config = dict(
    arch='fnet',
    model='multi-label image tagger',
    dataset='Sentinel-2 satellite tiles (TerraMesh)',
    train_examples=36250,
    image_size=48,
    grayscale=True,
    crop_scale_min=1,
    horizontal_flip=True,
    translate=0.06,
    norm='rmsnorm',
    norm_position='pre',
    hidden_act='relu',
    mlp_ratio=3,
    parallel_block=False,
    inner_norm=False,
    patch_size=[4, 4],
    conv_stem=False,
    layers=10,
    width=192,
    positions='sincos',
    num_labels=9,
    init='lecun_normal',
    residual_init='none',
    optimizer='soap',
    beta2=0.99,
    learning_rate=0.0028,
    beta1=0.95,
    shampoo_beta=0.99,
    eps=1e-08,
    precondition_frequency=25,
    max_precond_dim=512,
    one_sided=True,
    adamw_lr_other_params=0.0015,
    max_grad_norm=1.0,
    gradient_centralization=True,
    max_steps=10000,
    batch_size=256,
    epochs=70.6,
    lr_schedule='linear',
    final_lr_fraction=0,
    warmup_steps=500,
    weight_decay=0.1,
    adamw_weight_decay_other_params=0,
)
Rows from block 5 of a small multi-label image tagger, named by matrix and row number. Rows with one number belong to one neuron. Each number is 128 + 24 x the weight over its row's rms, rounded and kept within 0 to 255. All counts start at 0.
After each neuron's rows are labels from the 100 images, of 14848, where the neuron reaches its highest value: "colour at peak" is the nearest of a few named colours to the mean colour under the peak. Only what is clearly more common there than usual is listed. The data: Sentinel-2 satellite tiles (TerraMesh). In brackets: how many of the 100, against the usual share in percent.
# fc1: MLP up (model.blocks.5.mlp.fc1.weight, 576x192), inputs 96-191
# fc2: MLP down (model.blocks.5.mlp.fc2.weight, 192x576, transposed), outputs 96-191

fc1.281 [129 149 101 149 147 136 178 135 171 117 134 114  93  98 147 127 134 109  90 139 149 126 153  95 107 147 143  62 145 128 128 157 131 111 121 105 117 165 190 144 155 152 128 124 142 157 154 159 152  75 114 168 150 164 122 136 133 168 112 150 118 109 136 134 114 112 136 119 143 128 133  83 129 151 137 115 123 115 107 129  97 116 109 106 136 152 118  99 108 112 132  96 116  44 132  99]
fc2.281 [ 90 137  88 113 127 124  90 110 118 147 115  95 170 148  89 164 110 114 125 110 100  89 116 167 132 139 117 181 128 142 109 137 101 106  95 133 175 129 137 131 117 168 120 135  98 117 128 122 115 127  88 110 122 108 138 121 108 111 146 104 132 163 111 107 104 122 108 108 125 142  95 137 125 124 130 154 128 126 127 134 157 149 125 137 135  82 162 144 126 137 130 159 150 173 116 126]
colour at peak: black (66 vs 31.6)

fc1.364 [137 115 150 112  74 118 120 145 138 111 102 122 113 127 121 133 147 168 145 124 133 137 161 129 127 124 111 131 145 137 110 154 100 131 127 178 121 155 116  99 108 164 107 126 130 138 154 139 104 133  67 149 131 159 154 160 132 139 141  64 149 155 160 167 123  87 119 154 107 163 106 115 133 127 130 120 148 108 103 154 132 101 150 134 130 127 144 131 101 139 142 173 125  51 148 133]
fc2.364 [ 83 154 138 139 135 152 100 108 165 132 152 126 117 124 134 161 125  91 144 118 142  97 117  96 112 113 145 137 142  91 124 141 151 129 160 135 156 120 146 137 127  67 105 131 134 155  98 122 189 113 167 129 102 113 103  96 154 123 151 133  91 116 107 119 157 131 178  95 121  96 122 100 178 125 155 124 132 138 163  90 115 175 142 159 127 101  95 158 152 107 104 135 134 169 148 142]
colour at peak: grey (96 vs 62)

fc1.80 [120  93 141 151 127 132 150 103 144 111 155 160  93 111 115 116 117  95 148 129  92 116 139 116 140 127 166 147 160 136 169 109 146 159  77 119 108 102 119  67 110  72 117 125 127 140 120 136 114 150 140 122 176 122 124 140 112 138 111 131 155 107 107 137 122 142 120 100 149 107 114 134  94 153 131 130 104 123 197 163 143 140 152 142 158 150 123 123 115 159  91 120 144 161 163 111]
fc2.80 [148 129 158 138 143  92 152 151 107 135 134 131 105 148 162 109 133 142 173  83 127 186  99 127 126 101 127 150 136 136 122 141 149 113  78 150 126 134 125 125 123 155 115 108 111 154 111 141 168 140 128 158 122 165  97 104 114 103 103 149 123 120 155  81 128 123  88 163 119 117 167 129 105 149 148 166 138 150 174 106 173  89 104 145 120 126 162 115  97 123 115 165 118 107 112 147]
colour at peak: black (73 vs 31.6)

fc1.268 [143 158 185 146 150 113 145 109  93 156 121 114 106 117 143  86 137 117 113 130  98 148 161 122 138 133 101 141 126 105 143 122 143 121 109 142 113 138 111 136  97 119 152 140 113 161  65 160 161 140 125 129  97 131 140 113 152 124 147 128 174 140 151 117 162  87 133 125 112 140 137 131 134 143 148 105 178  56 138 127 123 130 130 131  88 149 125 115  88 139 156  89  86 129 128  79]
fc2.268 [114 139  96 136 101 115 132 148 130 109 134 168 100 142  99 149 146 135 176 153 143 123 112 110 127 118 146 123 129 168 118 120 141 156 119 131 132 151 123 123  94 193 112  87  87 109 140  95 143 161  97 159 121 112 110 129  82 111 135 182  92 103  85 116 154 124 120 140 128 136 148 122 121 148 121 146 106 182 158 129 159 127 130 101 147 108 149 126 153 102 108 134 171 114 107 140]
colour at peak: black (60 vs 31.6)

fc1.487 [110 147 177 132 135 133 133 133 145 133 126 165  96 100 139 101 166 115 120  97 110  92 110 126 137 136 150 139 111 100 128 101  92 162  90  91 105 145 103 114 137 159 117 120  93 113 129 157 119 146 138 152 100 106  83 173 152 119 164 137 169 136 105 103 114 158 108 172 118 139 144  88  83 147 119 126 153 141 103 121  98  89 155 127 136 101 152 137 135 153 153 118 149 145 176 119]
fc2.487 [120  97 137 128 128 157 128  89 122 109 125 123 183 155  68 136 122 123 139 136  88 117 156 104 140 170 114 146  93 135 141 149 170 138 112  96 114  91 111 146 166  90 155 151 146 139 150 115 130 136 129  96 142 139 146  95 131  94 127 103 103 103 125 128 112 136 168 102 102 129 132 126 124 105 128 114 106  89 131 134 113 148 115 132 135 124 111 114  97 100 118 129  79 151 155 167]
colour at peak: black (63 vs 31.6)

fc1.253 [116 108 146 108  81 158  99  69 136 169 104  98 118 113  99 147 144 115 156 158 133 110 114 119 120 146 145 150 101 126 127 126 140 156 148 129 208 104 166 165 122 146  97 156 138 115 167 138 152 120  84 114 150 139 117 128 134 126  91 127 127 117 166 134  88 139  87 123 130 134 142 131 166 110 121 142 155 164 100  97 140 130 163 121 159 119 163 127 154 113 152 108 105 119 136 123]
fc2.253 [185 165  99 131 140 112 150 151 130 141 126 112 135 152 139 146 100 164 102 118 169 124 145  97 105  75 150 131 187  69  79 115 164 126 121 128  87 138  80 127 162 140 122  99 113 142 141  78 150 153 142 136 118 114  88 111 124  70 122  97 135 148 131 130 174 129 116 154 132 118 134 141 127 139 134 130 119 134 121 165 160 119 127 171 120 147 114 156 118 127 129 104 134 140 136 164]
colour at peak: white (39 vs 6.4)

fc1.84 [149 108 127  86 122  88  93 176 119 115 127 138 104  85  98 123  89 148 137 143 129 128 151 114 153 154 154 153  74 118 138 123 133 142 133 107 124 126 122 119 140 137 141 157 123 152 173 150  95 147  71 101 135 138 177 158 144 127 128 115  91  93 134 109 169 145 151 127 122 140 120 124 134 152 134  98 115 115 116 128 138  91 126 173 127 133 132 155  64 154 106 150  99 119  92 114]
fc2.84 [163 151 113 171 143 150 134  74 165 117 140 117 117 161 161  77 134 112 135 139 141 157 125 138  93 103 127 128 156 138 130  98 148 135 130 147 173 139 124 112  99  97 103 106 107 109  68 135 157 119 162 133 152 118 110 134  96 127 119 152 131 153 154 121 133  88 120 147  95  91 118 143 148 125 159 175 141 165 116 118 136 157 119 132 136 126 130 136 112  82 136 106 136 150 182 113]
colour at peak: grey (93 vs 62)

fc1.378 [129 107 150 195  94 118 129 148  87 149 110  92 158 101 124 175 159 129 132  85 150 132 165 153  97 184  95  85 136 113 136 115 146 138 176 112 127 185 127 158 141 102 120 121  79 146  76 130 105 144  89 114 154 142 132 127 108 111  88 142  93 124 158 157 124 162 118 144 128 163 142  98 128 131 119 114 144 144 117 157 121 170 120 124 145  88  96 131 108 106 103 131 119 127 161  94]
fc2.378 [157 124 127 160 155 153 130 155 124 124 150 135 148 147 120 121 149 117 142 101 134 153  99 134 146 127 152 180 138 121 163 148 110  85 103 156 153 148 127  55  86 142 146 123 161 103 164 102 148 135 148  95 112 160 157 161 134 109 166 109 137 119 151 120 136 148 157 100 113 138 126 117 132 120 141 113 143 124 157 145 107 145 127  89 128 134 148 162 168 116 140  89 148 123  84 121]
colour at peak: black (64 vs 31.6)

fc1.257 [134 123 152 104 153 132 144 158 119  87  99 133 123 104 175 121  85 113 148  56 128  80 156 124 115 117 148 117 160 133 147 147 153 171 101 159 115 110  99 138 118 183 126 150 114 149 132 118  91 131  86 159 146 135 160 119 131 147 130 100  85 129 133 131 108 126 120 123 173 175 161 146 110 158 107 111 112  85 152 155 121 113 110 151 107 138 108 135 174 107 143 139 113 122 120 136]
fc2.257 [ 91 131  97 151  92 140 113 127 134 113 154  96 136 127 124 114 139 134 102 183 131 146  99 125 104 151 105 170 132 112 149 107 142 134 139  91 153 111 118 124 113 143 101 128 139 111 135 117 152 145 167 106 101 127 103 114 119 128 145 142 156 125 133 126 163 124 159  86 113 116 135 122 125 134 143 120 157 101 124  84 134 144 117 124 152 133 110 136  60 115 107  90 134 143 143 146]
colour at peak: white (25 vs 6.4)

fc1.63 [131 124 187 120 141 133 115 107 165  93  85  94 148 119 103 155 138 161 151 132 105 152 150 143 115 128 117 153 158 142 131 144 127  95 218 120  91 124 110 130 138 128 144 114  89 160 116 138 141 136 148  83  96 140 102  87 126  97  98 175 135 147 126 125 127 116 121 123 163  98 119  86  90 132 122 126 145 139 130 120 125 191 150 127 116 162 128 122 128 119 143 137  73 154  87 132]
fc2.63 [161 135  98 131 153 131 134 160 133 127 157 173 111  93 146  91 101 130 100 130 144 100  95 116 138 137 150 126 133 153 149 109 116 180  94 118 127 120 142  99 117 111 115 165 134 124 146 137 143 128  85 151  86 124 160 135 148 169 131 127 145 114 127 136 141 135 164 138  94 156 149 151 146  88  99  91  95 121 114 117 127 114 151 132 154 103 140 117 120 110 142 106 220  77 154 123]
colour at peak: white (32 vs 6.4)

fc1.458 [150 150 138 123  88 157 113 137 131 146  84 133 115 158 120 144 104 158  92 109 155 162 166 124 115 135  96 110 144 122 109 141 138 105 130 140 139 149  89 119 108 154 120 130 112 129 160 109 110 135  46 113 130 150 122 130 174 118 141 118 124  89 147 166  87 102 136 118  60 155 119 158 105 137 164 124 160 120 128 176 160 151 149 137 144 139 108 141 116 166 157 119 135 114 117 117]
fc2.458 [150 130 130 160 109 110 115 121 148 108 146 126 143 126 174 120 192 106 150 135 169 138  79 112 126 130 135 148 135 137 155 130 151 122 157  91 151 110 158  93 111 104 133  93 151 139  94 118 126 127 175 152 113  94 116 135 109 127 119 135 109 153 109  99 173 109 178 145 134  88 123  84 146  88 131 172  99  96 143 137 133 116 159 164  94  85 112 165 151 104  87 137 119 144 198 130]
colour at peak: grey (98 vs 62)