{
  "image_size": 48,
  "grayscale": true,
  "translate": 0.06,
  "hidden_act": "relu",
  "width": 192,
  "beta1": 0.95,
  "max_steps": 10000,
  "lr_schedule": "linear",
  "warmup_steps": 500
}
Rows from block 4 of a small multi-label image tagger, named by matrix and row number. Rows with one number belong to one neuron. Each number is 128 + 32 x the weight over its row's rms, rounded and kept within 0 to 255. All counts start at 0.
After each neuron's rows are labels from the 100 images, of 14848, where the neuron reaches its highest value: "top examples" is what is common among them. Only what is clearly more common there than usual is listed. The data: Sentinel-2 satellite tiles (TerraMesh).
# fc1: MLP up (model.blocks.4.mlp.fc1.weight, 576x192), inputs 0-95
# fc2: MLP down (model.blocks.4.mlp.fc2.weight, 192x576, transposed), outputs 0-95

fc1.458 [137 211 149 155  90 130  89 126  88 170 196 171 182 120 130 133 117  94 138  66  99 144 102 131  46  80 137 114 175 152 180 140 149 113 120 123  84 139  78  93 162 138 157 127 169 143  92 131 115 142 109 126 152 124  93 133 113 180  95  86 106 141 138 163  74 135 123 100 123 114 124  98 133 157 123 151 115 103 102 101  83 158 131  87  88 138 103 145 122 183 124 115 148  24 171 182]
fc2.458 [112 135 145  81 176 144 148 158 125 193 126 115  95  82 155 123 146  90  81 193 128 116 114 144 160 117 132 132 162  60 134 102 195 123 171  99 119  89 178 133 140 112 145 183 117 127 108  88 128  77  85 146 114 170 141 119 186 128 163 146 106 148 183 156 160 111 150  89  86 163 171 126 105 122 101 154 157 101 129 136 150 112 138 113 167 167 111 124 185 129 148 133 123 212 114 181]
top examples: built area; main land cover: crops

fc1.142 [136 146 108 124 109 173 156 130 155 108 168 111 141 177 134 158 139 118 107 131  96 120 107  88  33 143 150 138  71 141 127  98 186 110 125 141 179 131 121 115 163  94  75 154 157 176  85  92 117 115  93 141 144 145  87 136 180 127 110 113 123  90 159 101  54 180 134  92 193 137  96 130  75 127 151  99 158 113  93 117 145  92 168  72  59 163 167 102 225 121 117 104 137  97 173 117]
fc2.142 [110 110 124 127 145 102 150 153 113  80 141 151  66  85 139 166 134  99 135 152 145 129  90 170 147 130  85  74 169  96 120  90 117 161 118 170 165 125 126 110 187 111 145 115  86 186 130 137 118  89  71 190 116 151 118 125  83 139 132 158  98 152 156 200 157  52  99 185 125 144 140  90 111 128 128 124 129 170 143 153 144 177 168 152 142 110 103 152 152 119 142 110 123 131 134 164]
top examples: built area

fc1.347 [110 106 114 157 111 103 122 130 167 148 111 137 131 104  56 128 153 128 137 108 199  61 161  92 102 117 161 121 124 117 100 121  54 136 113  64 155 118 165 102 112 101 147 143  97 202 139 163  60 183 135 113 111 144 142 159  87 154 102 160 138 110 116 123 119 115 171 155 198 116 130 113 105 162  94 150 154 129 134  99 178 156 106 122 142  63 102 114 170  95 167 154 170 120 116 191]
fc2.347 [195 111 117 139 214 159 148 175  91  92 113 140 124 140 107 135 120 154 187  68 138 133 151 172 150 119 104  92 140 104 143 166 145 138 159 161 149  93 105 133 125 198 190 111 145 136 140 120  86  88 137 189  88 100 159 127 167 107  81 160 165 185  78  97 123 122 187 113 158 150  99 141 132 201 138 152 134  70 120 118  56 109 151 125 162 191 122 132 145  77 109 122 115 142 137  81]
top examples: clouds; flooded vegetation

fc1.119 [ 66 192 131 129 132 114 124 198 141 149 152  61 114 177 105 132 144 206 155 146 120 132 167 118 151  86  98 166 140  83 196 119 123 137  91 103  85  86  83 116 101 181  88 144 110 135 107 151 133 151 124 127 131 130 112  95 125 119 147 123 146 134  47 174 159 151  56 123 100 142 124 147 114 105 119  95  51 161 108 138 120 103 120 125 150  59  93  97 135 189 136 134 157 132  99 108]
fc2.119 [156  87 141 119 169 114 135  85 195 129 126 134 211 155 123  79 173 167 123 183  87  45  85 162 127 133 143  95 178 144 132 170 147 100 172 153 128 170  58 125 149 100 131  74 148  97 147 128 107 139 135 159  72 117 117 140 168 174 164 161 128 104 143 139 159 144 158 139 128 190 128 140 163 106 126 134 149 111 137  83 133 123  47 157 105 156 161 163 128 173 188 125  97 132  87 158]
top examples: snow or ice; main land cover: snow or ice

fc1.16 [102 172 120 145  97 146  64  93  95 100 156 134 111 122 151 126  77 149 176 136 106 131 109 100 191 193 160 142 173  77 118 138 145 104 143  89 189 150  56 164 140 111 111 156  58 113 152 115 114 136 135 108 127 137 139 121 138 111 150 151  94 128  74 154 126 144 112 150  52 121 122 153 161 126 111  97 104 170 157 143 133  82 145 167 111  90 181  78 132 120 161 176 157 144  70 134]
fc2.16 [131 100 162  61 121 150 160 114 213 109 179 115 133 199  67 132 194 155 136 196 126  81  39 160 127  67  71  80 119  86 130 132  73 165 118 117 161  76 131  67 140 135 186  96 108  90 122 145 154 125 136 119  89 112 131  94  77 149 162 136 115 115 143 164 115 116 138 167 116 119 145 143 131  85 120 149 110 118 154  89  97 103 116 163  81 166 135 176 144 158 131 125 147 109 158 127]
top examples: snow or ice; main land cover: snow or ice; flooded vegetation

fc1.456 [144 147  97 226 176 175 148 130 103 159 130 187 146 154 111  82 138 152 117 184 145 139 106  97 169 127 135 124 140 126 103 158 118  86 105  97 128  88  53 131 122 162 100 102 155  93 170 128 115 105 122  64 142  88 121 141 123 128  88 151 139 144 114 138 139 167  92 136 104 138 151 165 146 134 134 105 136  99 117  96  98 118 133 146 122 104 178 155 138  91 150 138 179  85 150 112]
fc2.456 [117 114 181 100 130 165 116 176 113 146 109  42 193 143 161 107 133 157 168  44 155 148 132  69  96 157 122 161 118 136 139 111 104 108 147 177 119 123 185 132 145 120  59 151 149 116 137 111 155 121 121 134  82 187 155 147 140 115 129 111 125 122 129 100  73 129 124 108 126  70 113 131 126  84  98 174  98  61  82 114 103 139 146 135 115 105 158 117 101 143 142  84  99 134 105 108]
top examples: built area

fc1.558 [105 164 154 141  69 141 182 142 141 136 136 133 151  88 109 164 115 136 144 130 108 123 110 113  94 140 127 145 103 100 106 124 121 139 161 187 146  91 146 135  81 169 129 150 148  88 117 136 169 112 150 199 186 166  74 119 112 158 116  79 113  95  93 129 159 148 131 174 113 153  54 125 142 154 104 102 137 176 211 141  82  93 108 116 177 163 101 128  93 165 151  86 132 112  69 138]
fc2.558 [110  74 129  85 150 127  85  92 175 121 101  88 109 113 173 104 119 164  99 112  98 109 101 177  94  98 166 105 121 158 145 111 137 118  89 120 183 170  26 131 121  66 158 136 128 101  83  74 107 139  92  75 112 119  98 170 157 145 143 119  92 117 103 156 176 138 125  85 134 163 165 173 112 107 110 143 145 100 177 144 130  97 139 126 119 102 176 172 114 168 182 180 116 136 128 148]
top examples: snow or ice; main land cover: snow or ice

fc1.431 [ 81 155 125 133 172 135 115 166 131 139 153 118 170  51 104 117 154 120 160  87 147 158 164  94 119  79 102 122 154 153 134 128 159 164 139 148 220 144 158 123 109 140 107 138  79  84 164 119 100  81 120 137 124 123 158  98 197 140  86 103 101 105 152  89 101  86 166  80 105 182 127 149 136  79 171 166 121 124  89  50 145  90  82  90 130 119  92  98  97 121  94 118 162  86 179  77]
fc2.431 [137 175 141  86 112 142  92  67  98 184 179 193 149 193 165 124  88 115 126 165 122 143 177 133 168 158 167 139 127 174  86 121 128 100 172 114  93  75  76 140 181  95 126 107 135 152  48  76 160 133 109 121 123  90 126  98  92 113 136 128 118 137 142 126  89 187 146 168 174 118 140 106  99 157  35  85 139 160 137 181 127 113 144 125  94 137 176 151 184 165 128 109 130 128 149 132]
top examples: crops; built area; main land cover: crops

fc1.506 [146 155  62 130  69 104  68 130  59 172 119  80 130 167 123  63 104  99  58 103 100 168 116  82 116 136 135 137 160 130 140 105 143 137 158 109 103 123 112 208 124 107 146  98 152 150 102  84  44  58 151 132  95 109  92 177  94 110  92 144 139  80 143 125 147 159 124 138 136 165 132 134 150 148 144  96 102 136 121 101  79  91  93 125 122 129 137 152 106 131 133 133 146 152 170  67]
fc2.506 [151 121  90 135 126 115 140 178 146 103  86  94 145  56 173 178 188 143  84  80 117 163 117 115 131 140 170 139 145 138 112 139 186 183 110 128 182  82 140 107 129 108 154 150 115  71 132 177  82  59 136 142 147  91 130  86  73 126 204 127  93 155 173 124 122 131 140  93 154 137  99 119 110  92 132 188 154  78 116  82 148 100 124 124 137  92 105 100 126 121 163 147 131 113 116 135]
top examples: crops; built area

fc1.488 [148 127 104 126  47 116  83 165  90 180 129 130 177 135 149  97  79 149 136 108 146 146 108 162 156 156 169 108 183 126  98 157 157 132 116 145 147  91 170 129 169  87 122 171 108 164 127 122 121  86 157 159 147  95 130 162 130 143  49 136 137  87 135 119 154 133 140 106 167 118 118 174 153 104 207 113 159  83 155 150 105  97  91 161  85 124 155 166  62 140 164 122 107 106 146 104]
fc2.488 [172 126 105 137  91 148 189 113 192 145 106 136 141 125 146 172 161 156 116  92 172 129 107 125 121  73 126  75 137 154 166 130 163 146 140 119 142 167 126 195 116 134 154 171 158 126 105 165  95 117 104 132 111 118 122  99 109  65 191 160 182 146 158 155 120 205  89 105 143 221 107  85  93 115  97 167 131 182 165 108 109 115 135 110 110 117 107 144 107 121 112 161 146 146 164 125]
top examples: crops; main land cover: crops

fc1.370 [184 135 146 231 161 140 131 134 110  99 155 139 147 133 130 177 148 121 108 107 138  98  97 119  98 106 162  83 119 121 192 149 138 135 134 127 122 133 159 168 120  92  70 157  30 131  77  80  56 123 134 101 120 104 136 110 155 164 170 180 103 175  98 105 112 160 154  98 160 120 103 114  75 112 104 175 175 125 193  89 160  98 130 131 106 100  60  98 143 139 124 127  74 150 155 163]
fc2.370 [ 85 132  79 125 118  59  99 121 121 110 118 102 113 139 155 109 116 147 144  97 149 168 144 166 100 122  85 146 120 151  94 111 147  87 133 120 166 140 143  83 109 135 167  91 142 134 162 158 118  90 122 138 152 137 101 147 113 107 127 101 109  79 118 109 116 134  79 112  74  75  85 139 154  78 156 160 104 108  77 206 101 150  93  75 131 136 138 110  80  84 134 129 125  62 117  97]
top examples: built area

fc1.330 [ 99 152 145  68 126 112  67 104 144  81 167 181  64 148 139 100 131 137 158 124 145 151 178 210 155 129 134 103 157 139  99 140 141 125 161 149 163 103 111 166 146 128 103 164 120  82 129  71 122  79  80 119  93  83  83 100 100 120  98 122  96 145 139 113 114 154 121 129  96 150 182  78 183  70 137 179 189  92 116 157  92  77 129 128 137 162 177 121  90  89  97 154 120 128 131 149]
fc2.330 [150  73 130 157 192 174 149 111 107 135 107  88  98 134 149 169 129 136 109 133 111 177 162 160 152  96 114 179 181 102 131  72 114 149 128 146 128 179 107 159 121 164 123 167 125 151 136 159 104 182  90  74 100 114 164 181 150 139  53 100 151 162  95 129 116 148 165 136 159 172 162 123  52 203  92  81 127 124 165 100 137 206 110 123 150 149  89 129 128  93 160 157 110  99 152 158]
top examples: crops; main land cover: crops

fc1.0 [ 75 128 101 145 164 115 100 143  96  94 110 129 132 111 101  80 151 121 182 130 161 169 114 107 108 102 101 144 135 163 192 131 158 123 151 129 179 179 119 122 143 128 119 111  72 100 121  82 150 129 162  72 147 108 155 115 139 114 104  76 164  54 146  84 159 117 176  70 177 108 130 167 169  86 152 146  65 153 127 102 144  71 161 115 153 167  60 123 129 117  86  97 170 116 208 146]
fc2.0 [106 128 182 111 102 141 118 120  89 200 191 151 133 144 180  97 115 116  91 127 111 176 171 121 175 163 166 135 120 133  99 162 139 109 188 123  89  67 128 162 178 118 143 129 170  76 106  72 102  86  85 173 123 118 176 104 109 129 137 165  89 169 175 132 107 108 119 172 148 148 117 110 101 173  61 122 178 126 116 136 121 150 121 134  85  93 176 139 218 168 138 181 109 144 117  95]
top examples: crops; built area; main land cover: crops

fc1.406 [ 97 138  77 121  85 166 193 137 167 167 107 164 182 171 133 137 113 120  63 112 137 149 173  53 144 115 151 112 111  64 119 121 131 117 145 172 128 134 145 113 147 113 114 148 170 169 103 124 110  77 173 174 131 156 107 113 172 129 117 123  89 125  79 176 117  71 174 105 153 140 117 139 116 150 170  94  76 204 158 143  81  82 132 104  96  95 133 111  98 154 131 119 167 172 154 122]
fc2.406 [185 167 166 172 143 126  79 112 166 131 127  72 114  62 106  80  67 129 173 176 107 128 100 163 158  86 102 156 133 188 118 155 140 110  84 107  95 101 122 143 105 125 141  94  84  99 144 107  72 193 120  99 181 150 124 132 103 146 181 116  97 111 139  91 121 152 116 132 123 143 109 164 148  78  60 126 170 149 115 103 131 132 167 130 126 117 123 150  93 139 103  91 110  80  90  98]
top examples: snow or ice

fc1.190 [ 86  96 133 120 140 128 142 112 142 156 184 106  97 132 113 130  99 169 127  85  84 189  75  83  92 139 174 113 152 133 130 105 201 118 103  78 138 127 126 117 184 155  89 187 165  63 171 137 140 141 155 128 117 106 134 138 116  69  92 122 133 149 118 124 109 164 114 157 141 113 143 124  90 158  79 193  89 122 114 119  93 104 158 162 188 118 136 124 154 103  84 135 175 172 141 167]
fc2.190 [154 172 160 178 115 118  85 106 169  98 123 131 142  89 120 132 122 122 147 117 145  96 117 105 100 163 115 134 184 143 106 138  61 101 150 191 114  84 121 170  93 125 142  94 121 156  94 162 104 167 101 154 150 156 150 131 149 156 166 164 157 115 117 135 101 122  77  91 124 152 125 138 137 148 171 118  91 111 110 111 147 157 125 124 164 119 147 125  95 142 140 155 125 127 173 142]
top examples: built area