Weights of a small multi-label image tagger.
Model: 2.23M parameters, 48-pixel images, arch fnet, norm rmsnorm, activation relu, patch size [4, 4], layers 10, width 192.
Training: soap at rate 0.0028, 10000 steps, batches of 256.
Data: trained on Sentinel-2 satellite tiles (TerraMesh), 36250 training examples, 70.6 epochs.
Rows from block 6, named by matrix and row number. Rows with one number belong to one neuron. Each number is 128 + 32 x the weight over its row's rms, rounded and kept within 0 to 255. All counts start at 0. Numbers have three digits each. After the name is the row's rms in percent of the matrix's.
# fc1: MLP up (model.blocks.6.mlp.fc1.weight, 576x192), inputs 0-63
# fc2: MLP down (model.blocks.6.mlp.fc2.weight, 192x576, transposed), outputs 0-63
fc1.309 093:103150142132082149099157067124078171100169069173146118156167108111124150093142118126107163169156141120160122079055163122107089105155134095183060172156134125140190069140125106126151112152068093
fc1.310 102:057159126126108098104156096161154149159124110121163104162134156157127100131118113134151163127128165121102148156070105134125139115186151109132120128164083094137100135161099061145107165154092222
fc1.311 101:070137152060192078125164095073150114075149127110083127113105075084156179140206122133097134159130143173097152124159133132155042138123086170137142139127102135083104145087093163066132100123155126
fc1.312 097:153123108147117136140136174135203061123107070106058089132152144114134096115148147157159162042081148194168092124126151148113133099112118139167151129110147152114205154168116103122081163128178104
fc1.313 101:162170170113121150159143106105165074109197088116140119135190178156147155083122101129169156106159104143125092100129154151190143173067113146090070112079150144166147122173170138131115104099123130
fc1.314 092:124115148131127107194125136111102129145139156148172141180131186172097116124143158110136120160164185130074144120173102116207066089103143126215103156105067161124087096115185155199110124127172130
fc1.315 117:147142122153080145129140115138123125169144128095169129131171146119197072104108128166118136144151136106096133152224109102130096105076132126114133093128108134120105078102214138129139090166150100
fc1.316 099:135119124083089096120140087161075166133147145085125075127193124144137122160090115158125118077115110145072161144091131133114130128115112169125141169107131131159135110199113114121110109136101089
fc1.317 108:146062139115122116109089116088173122121172151159121120127147141147149159129149162153113102114119136117087128137138131140138159131179126150166148112123083234144159100136131121170147140121074107
fc1.318 096:178089108177120132131109119160162147135147095115177131142101102164120140103080176132175161172134084213071149056077151144115206142124132106147115106093109135136151138159146112110055115101120161
fc1.319 084:077116138124113123117178115135141206105114152121188095100147084168061153121124146161186129116105171123151086153156111143134152179084153120123153092125185120164110164153066181222156074070165052
fc1.320 086:122065098137121188165130120146132132123132100168075122151103072086115115110117126140105097134114097141131075133166146100105201133122163135167180119085070113139140103140171094134134145080165130
fc1.321 088:112179114142097126118166103144120191145130130095109129075063089112134133199068070197146114126113090067209098125078177114145108093120142089128122106129132153145115111145173131155123136110140079
fc1.322 095:107149158087153073101140029156140142100095111108115144105166070121153113147178127125117189154145122127126194177146150113155070105126094183124183158136150102129135117153072084082145102136116144
fc1.323 093:115148115172148124138139149102137144086110131106131094120111153137155141149124142106101101154177130150099120105067194107135112114120113167144095110122097159067131106134099137083132186022091106
fc1.324 095:096061111154146118119139096188207126146107061091132165125120128143111118184174113117155160127105155172128103112112103105169140108097111184138168102134164199132146161231093061202160148181114102
fc1.325 092:114135184147179156122086129176138173085156131125121124108113162145114149084078190120162174110142130082153136092163060133081136108163110132109129097139129146121163102136104134086128117146122114
fc1.326 114:143151133102112084175212140140104113121169138078117145122146091205167219185180149141154111131125075122163099104127138149118134174073093133120053132118158123156123127174193137139146098157119119
fc1.327 097:107125163117120103172103152097084096108195170139157062173122162169084186109106061097139102148190081108150092145134123143122170128126090142159143162104185138154139132116175126155150147123130155
fc1.328 095:092107116128178200156116097126093064151133099130136167158096184099155098114100136166166098091123150128111109154125140201163083143172166147217116094134097162083181134120136188151114144145101130
fc2.309 084:117175097126120152192115117132161096127068121106155099109108103156101121114161145056129104181098193109147137072205138114124165085062124185120118126146075135154113143175089130184121156144173118
fc2.310 099:111127110108170173154143104111102102065113142139156126100105097109138146187146156117108131132124122109098101110182151147199137093095134142129128169148156068111118144146114200131124106106153148
fc2.311 107:160154113122100130141112119106131214139144174126204125091088162138106127072053174152125108112106096121148130133117107165111179156113147092127113145089116122140107144133102110155192146132091136
fc2.312 104:122130150128105166112145119122114146106122174149151163117166137161181188129143104154128233146112121125160173144138126111212135149133153154089080166089120186134137129154185137099163132065111120
fc2.313 089:139111104154105085127171133134072134118099142115131113087149089111113135185104106104159113132069164117146146155130167124106155122154099116207166111092137088096094188040079076124132165163108115
fc2.314 093:135124105120102162083154140067116159122110139188160118130126074050080126128081129147122118086147081184174103068124114100089131164133127116097141112118149137138103146159112145109128157133148125
fc2.315 122:136121159115160144188096137152162125097136121149113111058108098125086188156106119113129111064085167162127136156071121175149160133163079127087137112100135122168145172140073063103124165095065183
fc2.316 092:113145203086103165149109129139167102115093148115144139137088116138139174113133112081103166160092154087163137110152059125108128100091124101110125150160144138117117117134103124105141151115169161
fc2.317 107:124181151130146141151149123183119092137130137121087181130138125179112111124117131124165108121168117103133148121097110073174061111119153134087101094157124055092104172142128151066116101142139110
fc2.318 105:124191159087132098157139124102152108112112133131102130142137112109144102166155119137087082113160149095158130173166133125121070138118155119120086181161168120101135128116071109143206121178165136
fc2.319 091:134129077142115149115108125112081139125126141155098139167158134090139107169115095112154161092165088123093110107169161134083115103141166132123117204112144128124054107154154135128082183139124212
fc2.320 091:111129147108138134185134103170133121121114089168255140150141180207090109134143090132187186134111113169127106092132113105104116162120126098084084149160174099078135094124080141126094150094103126
fc2.321 104:121134135079170198158103117140138088111173124159189120147127150138122166122083129085138093132124134104071125086134093135116143184146130142058104190090119129134095124119117176113144132152168152
fc2.322 107:103085114139055166134131104089119157125139175135135143119086158101163155121089176140129080124123106176117092065100133172098150123098099073115086149099065135139097135128123141158118105124121167
fc2.323 107:157057143078103111127148127134159108108162106145194171131123071134107115113105156173125161115122090109109165131187127152140101183139141124105155181113163085185125177160117161118129074209162154
fc2.324 086:157219121103181149099094197110137116182158152200090111141155116091117127095079118155162114186154108130156138157114186072128123154166207122123039167120081096153109146096130167165084111100120117
fc2.325 092:129103089144181161118131116128135146142109129128062172123184085130136150165122131104127096099131142171093120163097104138105058117074177120095113130146100149121131111124175151107136134103095132
fc2.326 108:151126084172136150123064149126086158150116104106116103131142168095107089154080073079101164159105201151123128111116168130112136120196111082168162120100184104119155122081086074116089146117153170
fc2.327 093:184177101191097140088174137170165135143086113138116166112120107062176132126156145102089148176077135174120105150112153084197096159145106131113129127123169101080166160132107126094097176146083090
fc2.328 098:121159128153085063049130149176131163097113114084109099128173101161126134114208119116124168143117119149166113071147126143140154084111112105114110179116157102114160171191186109120105137131151106